Weights of a small contrastive audio-text model: encoder widths [64, 128, 256].
Rows from block 4 of the audio encoder, named by matrix and row number. Rows with one number belong to one neuron. Each number is 128 + 32 x the weight over its row's rms, rounded and kept within 0 to 255. All counts start at 0. After the name is the row's rms in percent of the matrix's.
# fc1: MLP up (encoder.blocks.4.mlp.fc1.weight, 768x128), inputs 0-127
# fc2: MLP down (encoder.blocks.4.mlp.fc2.weight, 128x768, transposed), outputs 0-127
fc1.586 113 [163 136 148 111 140 164 146 120 152  65  72 136 167 135 158 119 148 118  94 108  62 138 196 108 131 106 115  76 135 146 142 112 212 120 134 161 180 126 127 113  94 148 103 132 111 148  98 157 110 144 187 124 160 196  80 123 148 152 154 131 179 200 154 142 116 124 110 120 150 128 147 112  64 139 132 133 188 130 136 157 168 114 107  74 145 172  67  98 109 118  71 111  98  78 108 154 162 111 127  72 104  50 145 110 123 136 126 116 121  99 142  96 132 154  68 174 138 132 168 150 152  76 130 103 113 123  73 172]
fc2.586 102 [155 182 172 110 150 153 154 185 113 113 109  94 154 131 162  91 129 121 142 116 138 139 146 115 136 124  86 142 113 169 116  71 107 100 130  85  90 137 100 180 135 186 177  89 130 134  52 132 150  98 202 146 115  97 159 128 131 160 156  90 108  62 151 142 128 125  82 124 140 156 138 119 115 117 134  49 123 104 134 124 109 121 193 136 144  61 135  80 102 129 115 151 140 166 178 117 173 188 146 182 141 155 130 134 102 159 132  87 135 109  98 138 171  57 116 145 152  24 151 146 108 151 100 162 115 153 163 113]
fc1.587 075 [115 104  79 118 102 149  60 128  80 163 129 120 182 142 166 172 146 177 121 115 129 179 144 132 119  83 146 120 107  97 180 120 107 157 102  83  98 161 123 146 146 125 125 123  93 113  54 133 108 109 101 129  64 172  99  91 161  78 152 118 104 117 116 137 138 148 125 123 156 102  89 109 159 113 117 134  77 103  46 122  72 146  53  94 126 120 144 154  94 151 136 119 145 125 107 106  62 128 121  61 164 155 146 149 130 105 105 156 102 107 119 165 175 128  97 156 129  93 126 108  78 169  61 165 183 111 123 207]
fc2.587 064 [ 62 178 128 154  96 169 135 189  75 100 118 125  64  46 131  84 149 132 153 107  85 122  82 120 160 121  64  84 169 145  92 123 138 124 121 112  80 111  51 101 102 147 157 151 124 170 119  79 106 125 124 125 170 186 138 141 136 136  74 152 125 113 122 138 119 127 170 167 140 157 101 164 156 159 118 166 134  89  89 123 101 121 115 152 164 192 109 125 126 105 153 131 152 110 129 105 148 155 125 134 134 116 126 128 115  76 108 109 194 153 157 139 127  85 147 106 224 193  75 139 174 104 160 160 142 140 142 111]
fc1.588 084 [162  42 128  69 111 116 121  88 104  99 125 126 138 125 167 103 125 119 139 133  97 117 118 135 136 141 130 151  77 177 114  87 144 168 111  84 145 139 106 167 145  83  91 147 113  85 113 101  85 129 173 119 144 104 123 171 107 110 132 125  73 109 166 134 134  81 159 110 151 140 147 153 123  78 145 154 124 151 148 113  93 109 134  47 114 107 136  82 178 136 155  99  48  77  79 127 171 114  96  94 131  48 127 106 126 143  76 162 190 139  73 157 132  99 140 203  99  99 141 130  87  85 175  96 165 113 117 169]
fc2.588 082 [133 155 103 114 105  98 137  94 158 176 105 144  61 108 141 207 184  75 120 131 167 147 141 160 117 165 122 118 125  96 123 132 184 167 137 173 119 165 147 104 157 133 223  62  92  95  99  91 108 159 110 168  79 116 135 184  89 151  93  81 138 162 130  68 156 117  98 116  96 136 121 133  98  98 185 146 144 102 156 205 127  99 145 121  87 100 121 194 119 119 128  98 133 138  96 149  84 148 190 113 138 171  98 115 134 128 132  74 101 155 104 160 142  84 147 108 115  98 104 156 162 110 112 123  85  96 107 124]
fc1.589 098 [155 139 109  91 141 136 132 141 152  87  89 154 154 120 131 151 154 144 164 161  82 144  69 173 138 103 109 105 182 168  90 147 209  78 121  78 114 136 149 140 160 140  97 129  89 143  85 147 126 123 133 147  94 159  74  67 161 212  85 123 117 165 145 113 101 125 123 173 102 168 160  42 111 113 118  71 159  98 102 114 150 142 136 120 151 129 153  71 124 169 194  76 111  90 141 115 114 105 154 147 157 156 183 139 126 115 133 179 134 129  95 106  97 181 134 192 120 117 143 125 144  83 131  87 109 136 119 190]
fc2.589 110 [ 94 123 118 175 115 133 163 106 144 102 138 145  93 134  78 125 147 146 158 145 137 139  98 130 161  97 144 114 161 114 183 158 103 124 100 151  80 105 107 111 175 165 150 169 120 138  80 144  90 129 109  84 135 127  73 120 188 137 117 147  93  81 113  87  97 120 103  82  88 144 170 106  79 200 144 102 114 163 189  72 120 122 161  70  95 111  79 109 157 109 176 164  83 201 204 134 163 127 177 170 155  90  79 133 174 166 137 122  83 117 133 142 171 133 187 130 112 159 137 126  93 150 107 162 104  94 150 127]
fc1.590 096 [105  40 122 100 126 116 107 123 141 132 133 187 169 118 107 158 162  81 114 117 122 138 119 150 130 127 200 167 159 108 171 127 151 124  78  95 119 137 127  93 136 162 115 186 108 100  95 110 151 182  50 106  96  66 106 109 234  72 121 134 139 101 137 126 160 162 127 103  81 165 185 192 131 147 130 160 155 114 191 141 112 104 143 114 119 107 145 126 127 160 161 165 140 126 148 145 161 114 132  85 136 127  70 142 137 188 123  69 139 115 138 134 107 127  99  87 161 115 180 129 113 110 169  97 152 168 124  74]
fc2.590 095 [172 122  79 135 115 151 183 109 103 121 112 134 205 172 152 110 119 141 103 111 135 181 115 135 118 152 145  94 152 140 109  76 153 108  65 120 130 174 170 140 100 147 174 162  97 121 147 174 142 131  40  92 102  98 106 154 150 139  98 122 146 157 119  83 117 159 135 118 134 153 102  89 173  95 141 180 108 177 106 152 140 113 170 117 139  97 165 131 149  96  98  85 128 150  52  53 113 116 138 142 128 128 132 104  73 133 158  99 141 102 119 120  51 188 180 174 109 114  68 184 120 154 160 104 173 144 103 110]
fc1.591 083 [132  99 100 126 189 147 134 147 169  89 175 155 130 133 144 145 144 152 128 140 133 145  86  83 107  53  75 131 146 107  78  87 139  94 147 105 194  95 166  72 158 143 153 110 167 114 175 108 134 144 153  96 131 100 180 159 114 145 141 116 146 106 113 133 212 141  94 124 120 114 126 184  65 116  74 131 107 165  93 119 178 178 134 134 146 116 125 130 134 125 157 188 130 194 128 166 140 110  94  91  60  85  94 130 111 119 118 102 145 129 139 203 128  57 135 154 127 120  82 203 126 139 143  86 122 145 142 102]
fc2.591 071 [148 127  44 136 138  81 163 164 111  94 114 105 128 112  92 116 149 132  82 136 155  60 167 135 122 229 167 125 143 120 165  98 122 132 158 143 141  64 132 118 136 155 158 115  96 170 100 107  72 130 121 115 116 105  94 117 190 129 120  80 150 145 126 108 116 151  95 113 138 141  89 233 166 141 116 154 175  90 107  72 149 141 144 112 182 147  90 152 133 187 108 136 134 148 169 136 137 147 129  73 144 104 156  93 214 113 109 105 170 117 124 156  96 163 102 141 175 113 159  86 125 182 130 132 105 118  98 113]
fc1.593 104 [ 74 173 101  82 130 145 133 141 176 146 137 174 131 126 133 131  82 151  80  99 132  93 117 128 115 117  50 115 142  90  96  82 186 167 146 125 158 118 129 124 172  75  92 141 148 148 119 118 109 134 169 135 109 137 128  73  92 145 147 151 157 144 127 128 112 113 130  74 108 172 154  98 108  81 101 140 136 115 109  83 160 115 165 100 124  73  39 133 140 142 132  96 118 103 108 167 110 118 122 194 124  70 145 134 133 134 181 158 175 100 104 135 130 114 122 144  71  87 148 169 134  12 164  71 152 101 178 133]
fc2.593 104 [200 137 150  84  98 109 136 157 119 163 120 101 149 145 140 124 122 234 145 134 168 102  86 115 132 112  82 104  69 133 121 110  82  98 140 146  73  90 159  75 148 145 114 103 120 135  82 175 118  93 232 189 172 111 123  91 108 147 122  89 115  85  82 166 150 151 118 166 132 110 102 137 109 183 130 126 136 108 142 135 117  99  82 123 127 160  70  93 125 154 180 164 159 127 154  67 144 122 128 121 133  66 125 145 186 150 105 172 127 139 101  79 117 112 120 171 121 112 143 176 147 132 154 184 127 124 154 140]
fc1.594 095 [150 115  71 154 151 148 113 140  70 198 178 123 122 141 135  91 133 156 123 134 111 106 146 191 100  85  79  72 140 108 165 156 175 119 168 129 143 116 147 124 116  79 166 104 133 179 147  99 119 144 129 154 121 217 109 104  85 154 107 117 132 170 111 167 134  74 117  92 145 164 108 109 136 126 118 135  53 122 151 169 146  85 135 136 130 133 121 102 133  90 139 147 141 142 133 135 136 167 106 157 157 128 124 126  97 114  82 122 123  77 184 125 140 100 125 255 143 136 104 120 125 166  80 135 141 128  56 147]
fc2.594 099 [104 163 100 112  90 193 164 150 123 158  79 130 122 118 157 143 103 167 143 120 108 126 145 136 143 146 118  83 161 132  34  55 138  68 171 149 111 145 107 184 178 200 172  98 133 168 138 118 138  88  87 122 187 124 102 124  87 114 145 126 144 177 196 133 152 119 168 144 197 137  95 114 126 126  73 135 108  98 153 127  79 146  70 138 135 115 131 171 143 115 134 130  73 115 114 134 153 135 138 130 201 138 179 139 145 138  91 131 114 118 112 121 143 111 151 133 104 162  86  94  85  75 114 114  58 170 111 140]
fc1.595 112 [ 83 117  92 147 133 105 130 132  59 165 131  98 151  60 165 139 103 164 119 156 154  92 138 122 152 150 194  87 118 125 139  70 120 194 140  95 113 127  87 188 137 106 200  76 124  95 132 159 114 133 139 105 157 178 141 136 128 165 122 184  61 121  87 180 113 152  98 160 122 141 151 136 127 123 148 162 137 164 125 152 123 136 160 101 160  74 200 109 195  98 135 129 140 104 116 183 163 147 161  81 174 121 129 118  74 149 142 121  88 149 129 118 110 139 130 105 161 186 128  89 140  79 167 194 113 105 130  92]
fc2.595 112 [112  99 121 116 140 102 158 110 119 188  91  92 158  64 128  86 133  54 153 128 125 123 128 174 165 120 141  81 149 180 142 116 156 159  57 132 108 134  70 212  98 133 163 103 134  94 163 220 143  99 103 128 133 114  98 121  40  91 147 127 171 128  89 151 143 177 145 127 121 101  94 130 148 114 115 134 153 116 193 164 155 126 131 131  99  77 155 126 171 136 168 122 146  87 172 112 126 151 127  92 135 123 131  96 168 153  90 173  91 117 161  67 136 103 127  85 115 118 174 121  95 133 141 178 138  88 144  88]
fc1.596 103 [ 89  75 146 126 168  95 155 120 130 103  84 158 102 144 154 176 103 136 141  90  83 162 122 164 150 109 138 141 145  51 154 136 156 132  45 103  99 148  73 118  86 104 110 133 111  74 114 142  82  76 169 159 114 181 150 143 161  75  94 142 108 130 137 113 148 131 150 157 150 146 127 105 106 145  82 109 102  82  98 135  99 144 183 114 173 125 161  88 147 151 145 115 195 104 125 128  87 132 134 110 115  77 132 132 168 120 142 166 187 187 144 138 167 104 143 136 113 146 154 152 122 213 190 116 120  85 208 121]
fc2.596 103 [102 134 103 156 121 122 116 150  85 129  72 166 118 132 115 163 136 117 172 123  81 142 148 167  86  75 123  76 108  96  99 141  85 101 116 119 124 143  93 126 141 154 145 170  99 110  86 125  74 184 183 184 110 128 167 138 125 166 115 114 117  97  69 164 171  89 164 130  92 103 131 127  97 141  79 109  57 149 165 168 186 127 107  94 180 157 140 169  64 162 165 121 137 155 125 112  93 139 139 165 157  58 126 152 126  87 111 136 114 157 154 136 175 152 158 111 165 143 183 123 150 132 110 121  72 132 225 142]
fc1.597 093 [ 84 148 169 120 126 156 118 150  72 112  99 146 111 112 117  99 160 170 164 104 110 157 166 174  96 119  52 180 107 131  71 128  65 169 123  88 132 149 188 144  65  80 147 131 133 165 170 122  96 145 137  90 111  84  88 120 202 221 100 195 118  94 168 166 115 165  94 178 121  75 143  74 159 133 178 156 127 118  97 118 162 174 160 145 100 141 144 115 136  90 118 131 160 127 123 135 151 118 114  94  90 120 135  86 128 125  85 149 132  99 176 115 152 149 120 126 152 113 132 128  97  92 166 103 115 139 140 171]
fc2.597 102 [118 134 176 118 147 130  81 105 165 119 120 131  98 102 172  91  67  80  99  90  98 144 178 128 111 153 155  43  92 123  93  95  85 129 106 138 124 136 125 117 145 150  99 141 197 143 155 136  85 133 176 167 146  94 109 100 118 146 126 142 115  98  86 133 131 110 172 115  91 167 120 173 128 105 156 178 124 129 138 158 175 149 157 113 187  98 121 142 183 107 120 110  64 166 154 176  61 111  89 161 167 146 167 101 149 169 124 100 112 120 121 130  81 128 115 102 116  56 207  77 142 135 112 168  72 143 147  89]
fc1.598 091 [125 116  88 140 129 121 140  80 162 141 135 151 120 152 167 105 118 200 143 113 142 144 252 156 105 125 120 128  96 121 153 156 118 112 101 192 151 129 132  96 157  88 117 121  90  94 164 121 180 135 126 169  86 124 114  94  80 103 133 128 109  87 122 141 168 210 137 122 206 155 165 133 157 136 165 121 146 107 108 145 119 106 113 124 126 175 189 113 147 133 140 110  74 149  84 145  80 147 125 133 117 110 161 124 109  82  94 126 146 114 165 157 174 127 179 202 192 160 127 174 156 137 124 140 122  61 161 172]
fc2.598 078 [120 187 127  64 119 120 130 123 128 110 146 145  95 131 102  83  92  91 144 172 134 146 113 114 104 183 118 158 141 161  88  94 120 172  79 146  86 123  90 118 180 123 127  57 141 110 164  81 117 147 134 113 193 189 126 142 135 175 118 122 104 123 215 147 125 203 202 121  99 106 129 126 151 119 132 190  83 143 123 166 142  90 120 170 129 183  82 112  85 122  86 135  66  97  99 150 124 113 109  97 182 128  76 167  90 150 113 117 145 158 102 145 154 152 162 114 134 111 152 122 148  76 138  76 172 116 112 110]
fc1.599 116 [105  70  78 142  99 124 122  43 108 126 159 121 158  46 113  63 107 117  62 151 119 147 164 102 167 137 101 159 121  99 124 122 114 210 102 128 138 111 105 134 179 156 180  99 111 113 141 107  65 143 138 130 117 122 118 113  73  85 170 128  77 108 148 133 131 129 106  93 125 144 128 153 146  71 177 132 124  94 151 200 121 182 143  82  55  72 168 102 143 118 160 112 128 141  90 115 134 132 112 141 156 144 103 106 168 132 151  98  75 137 131  91 112 105 113 165 132 155 125 144 183 158 110 113 196 155 171 131]
fc2.599 125 [ 69  98  95 139 116 129 158  95 171 147 173 154 170  78  85 122 172 110 121 161 139 131 178 104 110 148 134  75 134  96 165 152 136 116  78 145 116  70 125 119  99 142 120 126 175 190 113 100  61 143  35 118 140 172  97 191  98 146 117 143 115 127 122 104 193 129 145 128 147 200 181 144 113  80 141 124  86 148 139  74 139 124 141  88  82 114 165 111 152  87 167  76 110 127 131 156  97 115 147 121 152 161 109  44 157 157 141 159 133 146 147  96 160 100 115 153  76 117  94 153 177 143 146 128 124 161 139 139]
fc1.600 087 [110 135 106 162 150 119 195 115  97 191 158  79 123 133 111 124 187 105 141 138  90 103 113  81 196 112  79 151 151  68 168 135 108 112 140 219 115 157  94 167 189 150 132 161 157  83  57 111 109 124 114 139 120 156 152 109 129 105 115 107 140 127  93 144 134 136 158 172 181  81 101 146 130 123 124 118 154 141 128 162  87 127  64  85 109 151 143 109 144 114 137 188 152 162  75 145 119 115 128 119 185 156  95 152 139 112 157 109 125 162 209 101 140 127 169 151 128 184 100 153 161 190 126 120 190 131 143 141]
fc2.600 070 [ 77 129 168 125 155 138 142  88 130 138  66  93 123  87 137 136 134 108  98 126 161 120 135 113  72 151 174 109 134 163 181 164  89 208  92 122  93 119  79 152 113  81 129 138 127 150 159 147 170 132 124 171 188 137 119 140  86 121 138 191  69 152 156 121 146 106  91 111 142 152 134  97 145 158 110 105 109  78  76 130 149 171 115 147 139 162 119 132 104 155 112  40 208  87 122 137 130 152 131 114 181 120  87 144  97 157 104 184  90 118 109  62 121 125 111 165  98 193  86 122 143 151 140 159 153 154 183  95]
fc1.601 087 [122 172 116 188 144 182 200  88 110 153 113 121 160 162 120 167 171 112 176 154  80 105 108 189 137 101  85 107 147 140 155 132 182 116 149 130  98 119 101 169 134 143 120 120  85 146 153 128  80  96 113 181 163 144 126 152  80  69 149 109 101 131 118  87 106  91 151 168 144 146 134 148 168  95 108 133 139 107 162  84  93 117 140 150 155 185 157  86 165 160 121 175 167 115  92 142 158 150  97 160 183 124 214 151 113 125 101 141 177 104 128 104 163 121 181 126  61 172 128  91 150 126  84 119 136 163 105 181]
fc2.601 074 [131  66 184  92 156 130 113 129 170 142  78 150 120 122 125 144  89 126 152 134 187 160 176 131 117 102 137 118 170 115  78 125 150 100 134 122 114 104  91  54 147 152 142 179  93  89 142 101 158 145 117 117 132 107 148 114 163  65 146 136 143 189 137 163 110 153  53 100 117  80 118 113  96 136 109 147 133  93 107 182 161 160  57  86 114 135 148 126 118 134 138 103  47  47 128 162  90 139 166 146 227 141 124 190  92 170 152 154 109 151 103 115 153 108 146 100  79 134 144 116  91 121 132 149 112 123 140 158]
fc1.602 109 [173 108  75 147 141 100  94 151 146 100 117 136  73 147 149  77 102 186 137 141 149  88 153  75  95 170 101 110 107 111 113 175  86 163 113 223  86 104  60  86 124 145 126 119 142 149 184 103 163 123 120 208  82 174 101 161  84 116  99 155 122 115 181 139 106 152 119 122 138 116  51 140 158 107 108  87 109 138 121 108 134  90 116 103 157 109 121 124 127 107 119 126 112 141 128 165 123  75 122 121  59  84 127 132  79  98 109 160  66 152 110 182 130 150 149 134 161  87 128 169 160 166 111 105 114  70 133 111]
fc2.602 104 [158 105 152  92 113 110 164  79 124  76 110 135 165 140 168  95 107 130 121 163 141 110 149 127 110 166 125 139 108 152 162 173 171 149 119 142  86 134 140 138 152 139 171 151  83  75 135 114 170 136 115  83 120 126 121 124 134 157 123 113  83  88 119 142 112  99 199 111 171 121 143 161 125  84 118 161  70 161 157 134 200 169 108 167 114 128 117 150 107 148  90 204 154 131 117 130 157  79  73 117 209 118  97 179 146 133  86 106 118 140  27 140 143 140 162 142 156 151 203 128 157 112 106  68 128  62 111 160]
fc1.603 099 [118 138 171 125 150 151 131  71 160  98 129  63 155 147 141 160 154  98  91 143 115 152 119 169 115 136 111 162 184 121 120 102  81  59 153 132  92 156 115  64 104 151 115 131 146 191 197  98 138 119  98 129 159 111 147 147 102 125 107 103 143 124 132  91 144 120  85 202 123 158 150 124 130 163 129 121 154 146 148 136 185 157 107 155 120  92 174 107 141 109 186 124 208 143 133 148 133 127 204 101 181 131 116 161 105 128 150 102  73  94 165  43 134  91 126 144 116 138 111 143 185  93 130 147 197  95 130  73]
fc2.603 108 [ 85 128 146  93 122  97 212 143 192  96  97 122 139 151 135 147 120 100  51  92 112 116 102  98  79  69 144 101  92 219 141 121 156 139 134  96  96 111 134 154 149 116  91 151 131 114 105 134 150 198 116  95 130 150 210 135 101 165 147 147 156  94 144  88 168  97 125 151 109  78 120  88 147 137 100 126  80 115 124 182 125 157 128  92 150 157 128 111 126 116 149  71 157  92 176 105 103  95 139 103 113 119 201 161 158 169 152 183 122 115 131 133  78 149  55 142 157 174 113 126 102 120 138 124 147 169 137 148]
fc1.604 087 [ 94 132 146 181  78  77 118 122 156 160  87 113 159 135 165 137 138 110 128  95 116  94  98  99 149 120  96 109 135  75 135  93 134 166 101 150 146 142 142  85 230 129 124 118 169  70 109  82  64 146 141 108 141 136 186 186  96 134 169 140 140 131 139 147 130 113 151 137 111 142 176 164 118 161 174 138 198 104 126 135 137 230 125 103 144 151 128 140 141  96 133 102  89 100 144 132  91 150 169 132 210 110 150 126  64 125 151  77  95 121 132 164 114 173 112  98 144 109 103  84 105 156  81 125  95 104  75 127]
fc2.604 080 [152 150 118 107 144 142 137 146 116 178 138 162 158 135  71 152 138  70 172 164 101 150 158  91 128 140 186  65 131  80 130 134  81 111 121 163 160 147 147 110  85 130  77 145  71 115 134 103  91  97 147 133 128 130 116 117 171 165 142 124 103 146 126 152 162 118 138 109 124  96 145 106  74 147  74 101  62 150 131 124 173 134 133 130  95 175 156 149 148 183 143  50 131 167 118 143 165 107 159 135 167 134 157  32 132  47 158  65  78 160 162  94 123 126 135 110  82 171 143  93 150 185 117 140 133 135 160 100]
fc1.605 081 [121 141 134 153  89 132 111 140 103 129  88  95 120 103  88 118 126  91 147 143 137  99 135 108 106 145  57 132 159  99 143 106 140  97  45 172 160 144 122 116 155 115  81 117 126  95  98 181 104 134 104 167  66 149 108 137 115 165 189  64 155 107 102 102  66 121 136 152  98 137 155 121 145 155 103 177  95 131 163 129 164 152 114 130 200 155  65 145 130 113 129 191 130 127  38 141 134 148  95 180 104  82 103 112  58 157  98 166 154 159 130 146  94 120 119 136 150 137 121 182  92 185 143  89 100  81 166 163]
fc2.605 067 [193 147 108  91 155  78 173 138 146 105  92 159 146 162 147  84 136 131 100 145 144 188 168 144 126 115 147  75  81 121 119 128 116 149 172 149 106 133 143 125 140  99 107 153  93 171 108 145 120  51 128  78 131 183 121 128 196 138  95 146 150 141 158 117 128 139 156 144 107 113  92 167 130 175  82  85 172 110  86 206 175 142  96 117 149 173 123  99  86 133  86 130 150 163 134  87 148 173 135  92 147 153 133  99 164 127 110 108 123 147  86  87 157 161 135 106 153 128 238 148 150 155 166 164  63 134 113  97]
fc1.606 112 [172  48 155 129 114 139 159  97  81 116  50 142 136 113 108 108 145 183 144 141 106 117 102 141  78 178 154 137 112 205 146 145 116 145 135 116 127 119 107 121 132 146 139 113 118 169 122 140 118 149 130 135 153 117  91 106 145 149 135 129 125 119 182 135 137 107 115 132  55 136 183 111 149 104 175 105 151 150 165 167 158  95  74 131 174  65 113 128 145 149 224 145 120 130 123 109  94  84 104  94 130 110 195  85 113 173 183  84 112 162 119  85  79  93 157 207  99 147 149 110 157 125 129  92 138  54 118 122]
fc2.606 119 [141 167  95 142 169 105 167  80 155 148 111 131  77 151 101 189 175 127 140 103 126 110 184 162 105  93  82 126 149  71  97 192 189 157  97 112 101 126 152 163 149 140 171  95 167 129 126 148 136  94 188 185 188 119 123 100 105  90 145  74 121 109 139 134 162 157 106 132 110 107 121  89 124 130 142 193  98 120 101  97 101 167 144 154  99 124 130 129 146 102 164  81 127 221 106 108 146 128 122 106 115 186 147 147  87  76 126  77  79 148  49 127 135  86 126  96 121 105 108 128 137  80 129 147 116 171 144 157]
fc1.607 080 [118 153 116 144 151 113 119 134 133 185 143 132 166 147  96 129 105 103  51 123 214 167 160 141 125 116 106 158 125 207 109 113 198 185 124 145 139 123 126 148 155  85 105 123 156  70 148 106 147 176 112 122 147 188 137 110 103 150 171 135 123 137 111 151  93 136  92  98 114 156 170  64 113 131 135 163 130 153 164 131 204 180 187  97 178 126 211  95 127 131 167  76 121 103 147 161 110 160 135  97 123  93 115 117  97  62 130 105 137 114 122 140 119 138 144  58 111 118 147 170 118  95 111  71 101 163 131 147]
fc2.607 078 [182 112 164  75 109 132 131 145 148 110 126 117  89 132 125 105 147  92 175 142 109  97 113 137 153 174 112 107  69 110 142 159 134 143 160 163 131 145 204 105 132 125 134 103 121 122 148  91 163 128 107 151  77 151 161 165  67 148 147  94 124 117 103 164 146 153  95 227  98 127  44 142 155 167 181 158 137 138 195 128 103 142 182 108  49 154 138 165 154  99 133 148 134  63  98 124 111 150 156 121 110 144  86  53 190 123  51 126 116 118 118 144 122 124 161 119 127  73 166 130 145 143 131 116  84 135 122 124]
fc1.608 080 [155 186 141 107  95 170 110 107 135 206 179  95  83 129  95 150 113 137 142 151 180 142 103 150 153 134  70 107 141 106 134  65 194 147 180 108 103  95 108 142 101 139 114  46 183  68 146 122  88 103  93 162 129  39 117  83 139  97 162 160 161 115 134 109 110 133 122 150 194 177 139 153 172 104 144 123 120  76 154  79 109 112 158 132 123 122 136  76 163 152 142 107 150 114 118 137  57 143 127 110 111 117 147 137 164 108 167 165  89 133 101 145 121 130 114 145 170 112 141 149 142 122 156 143 138 139 106 211]
fc2.608 083 [156 137 112 132 132 126 174 128 129 123 134  59 157 111 103  97 103  89 135 171 180  71 107 125 159 163 158 114 128 110  86 103  98 115 106  94 126 117 118 162 122  82 174 126 110 161 120 111 126 139  78 172 168 106 172  99 123 169 124 139 147 130 161 122  87 154 154 165 144  55 111  79 143 157 119 108 162 139 113 104 147 120 134 150 204 201  80  94 104 192 128 170 116 114  83 125 158 107 156 231 126 114 123 132  91 114 119 139 121 104 139 184 187 141 119 118 155  95  96 116 112 118 137 178 162 223 121  92]
fc1.609 112 [129 217 131 175  76  63 136  94  74 139 140 160 140  86 140 173 104 144 157  97 157 115 143 119 119 155  93  99  35 161 129 136 161 157 155 141 166  67 111 127 105 158 124 155 119 110  74 101 121 132 132  78 109 133  81 114 170  77 119 124 144 126  71  84 141 209  78 155 146 151  66  83  99  88 188 127 154  89  98  86 148 127 129 123 136 118 108 135  67 170  93 148  87 119 142 132  89 141 127  97 122 129  61 144 102 148 148 144 134  89 145 152 145 145 127 127 145 126 134 142 121 134 163 134 149 169 112 190]
fc2.609 129 [146 153 150  95 139 106 177 113 145 130 104 207  92 127 144 141 121 150  96 111 147 143 132 160 162 120 114 183 115 180 148 139 126  62 131  46 165 148 141 118 137 115  96  74 111  94 116 135 109 166 112 142 126 216 143  89  62 185 148 153  91  80 109  79 166 131 127  88 133  83 130  71 130 145 116 191 128 145 103 145 132  99 155 135 173 147 102 143  96 163 169  99 171 176 135 157 126  80 152 140  98  88  81 146 145  97 158 146 144 133 153 130 106 151  74 133 176 103  70  80 180 104 134 146 149 171 113 155]
fc1.610 097 [110 114  72  74 111 132  94  82 100 148 150 186 115 114 171 116 106 147 124 105 127 152 145 141  89 163 140 177 194 139 120 131 209 167 131 122 116  52 165 148 156 122 194 123 108  65 156 105 150 114  79 113 129 168 135 153 170  86  95 230 134 103 147 141 178 113  73 121 136 117 137 172  84 114 140 183 100 141 124 114 146 128 126 103  93 136 174 149 116 119 114 169 118 117 171 104 166 134 132  74 124  95  81  71 160 128 146 113  91 148 179 113 141 134 153 186 114 157 116 122 171 139 159 140 136 158  94  99]
fc2.610 098 [100 125  90 140 109  91 111  79  91 129 162 114 129 126 129 129 120 100 101 150  96 131 145 123 144 152 162  89 113 164 112  85 171 130 112 125 132 121 186 158  92 113 149 136 119 131 140 135  93 144 126 124 134 135 137 124 105 163 120 111 175 150 186 176 119 133 216 132 149 181  91 170 166 102  73 165 171 132 154  97  39 176 120  73  55 107 124 183 159 106 165 149 152 178  93 110 114 153 153 138 114  29 143  88 172 136  95  93 118 140 157 140 137 124 164 125 155 185  60 124 122 174 162  94 140 168 112 142]
fc1.611 087 [125 102  91 151 136  92 153 125 147 130 123 148 133 144 133 131  80 134  63 120 135 102 159  81 162 156 131  91 143 110  98 109 104 106 100 155 128  74  72 170 191 114 196 116  90 121  92 128 145 180 137 173  59 113  75 117 154  88 138 125 174 166 193 137 156 109 136 222 160 101 137 109 127 107  92 110 196 128 158 142  97 159  81  95 126 112  92 144 140 160  74 133  80 157 147 154  79 124 176 164 136 136 132 175  88 105 144 139 184 189 122 104 104 155 165 110  97 104 130 135 150 124 106 112 114 151 135  63]
fc2.611 074 [ 84 119 152 129 183 157 119 160 179 138 116 133 162  89  75 105  93 145 128 129 124 150 112 115  96 133  84  67 113  52 199 160  94 108 141 148 136  62 153 131 135 160  96 124 165 141 111 119  77  99 176 163  99  64 126 101 130  99 138 133 152  72 144 148 114 106 129 111  87 153 167  85 101 125 151 148 137 113 134  80 101  87 112 154  88 133 119  82 163 169 106 105 123 170 156 117 178 115 218 124  88 189  80 113 153 137 180 160 145  99 180  89 123 163 201 172 120 111 148 133 154 114 126 150 127 128 143 128]
fc1.613 108 [126  89 159 171 103  98 207 140  79 151 110 173 121  85 136 111 101 158 147 111  96 112 133 107  99 149 142  72 145 102  97 212  91 127 141 150 150 102 109 109  99 153 120 137 124 140 147 164  98 108  81  99 126 106 114  89 100 151  98 151 101 141 156 176 144 172 122 148 200 113 129 112 165 156 141 119 125 157 106 152 138 111 187 164 155 118  75  89  90 113 122  83 107 153 101 158  41  85 119 139 133 148 122 114  93 142  98  83 144 192 148 174 108 216 160 192 112 140 116 156 119 149 134 103 144 129 118  50]
fc2.613 113 [ 98 202 118 149 140 147 139 144 187  87 113 152 155 110 131 161 119 124 167 141  80  87 119 136  83 134 168 115  93  59 166 122 156  97  85 185 127 160 173 198 137 123  91 133 180 161 131 173 134 131 111 153 110 130 136 144 128 140  97  70 104 104 175 126  55 118 133  95 110 170 158  96 151  99  65 147  80 126 111  96 114 124 123 182 153 132 153 149 108  98 149 139 136 164 177 179 105 120 135 103  95 206 120 110 151  72  53 131 170 136  97 115 109 118 132 135 107  88 131 112 121 167 114 115  96 120 207 111]
fc1.614 081 [142 117 126 139 152 174 122 175 143  85 100 184 145 122 199  92 135 101  98 134 124 130 122 163 137 164 114 120 144  90 119 130 119 161 149 135 100  80 140 126  49 130 145  79  42 106  97 173 102 155  81 108 190  94 191  98 126  44  93  75 105 108 116 161 149 137 148 111 119 141  86  73 153 136  96 107 122 134 124 178 151 111  85 118 146  97 123 113 140 119 144 125  35 165 176  64  75 113 127 110 118 110 134 111 159 135 130 151  99 141 186 104 121 137 129 127 140 157 141 162 134 161  81 124 131  73 187 127]
fc2.614 075 [ 84 102  95 110  88 130  71 145 103  25 119 131 178  83 107 147 140 109 136 168 124 118 111  66 132  47  78 168 138 119 118 128 106 156 135 144 197 177 113  60 129 141 130 138 119 132 175  98 121 104  89  86 111 146 118 205 134 148 123 167 180 139 157 206 143 106 139 170  82 188 156 131 108 154 100 150 113 127 115  82  98  88 130 120 150 176 125 125  87 164 204 127 133 120  99 103  96 122 182 115  78 124 113 101 135  90 114 145 178  99 120  82 135 130 118 126 147 122 163 121 133 121 155 148 112 146 127 117]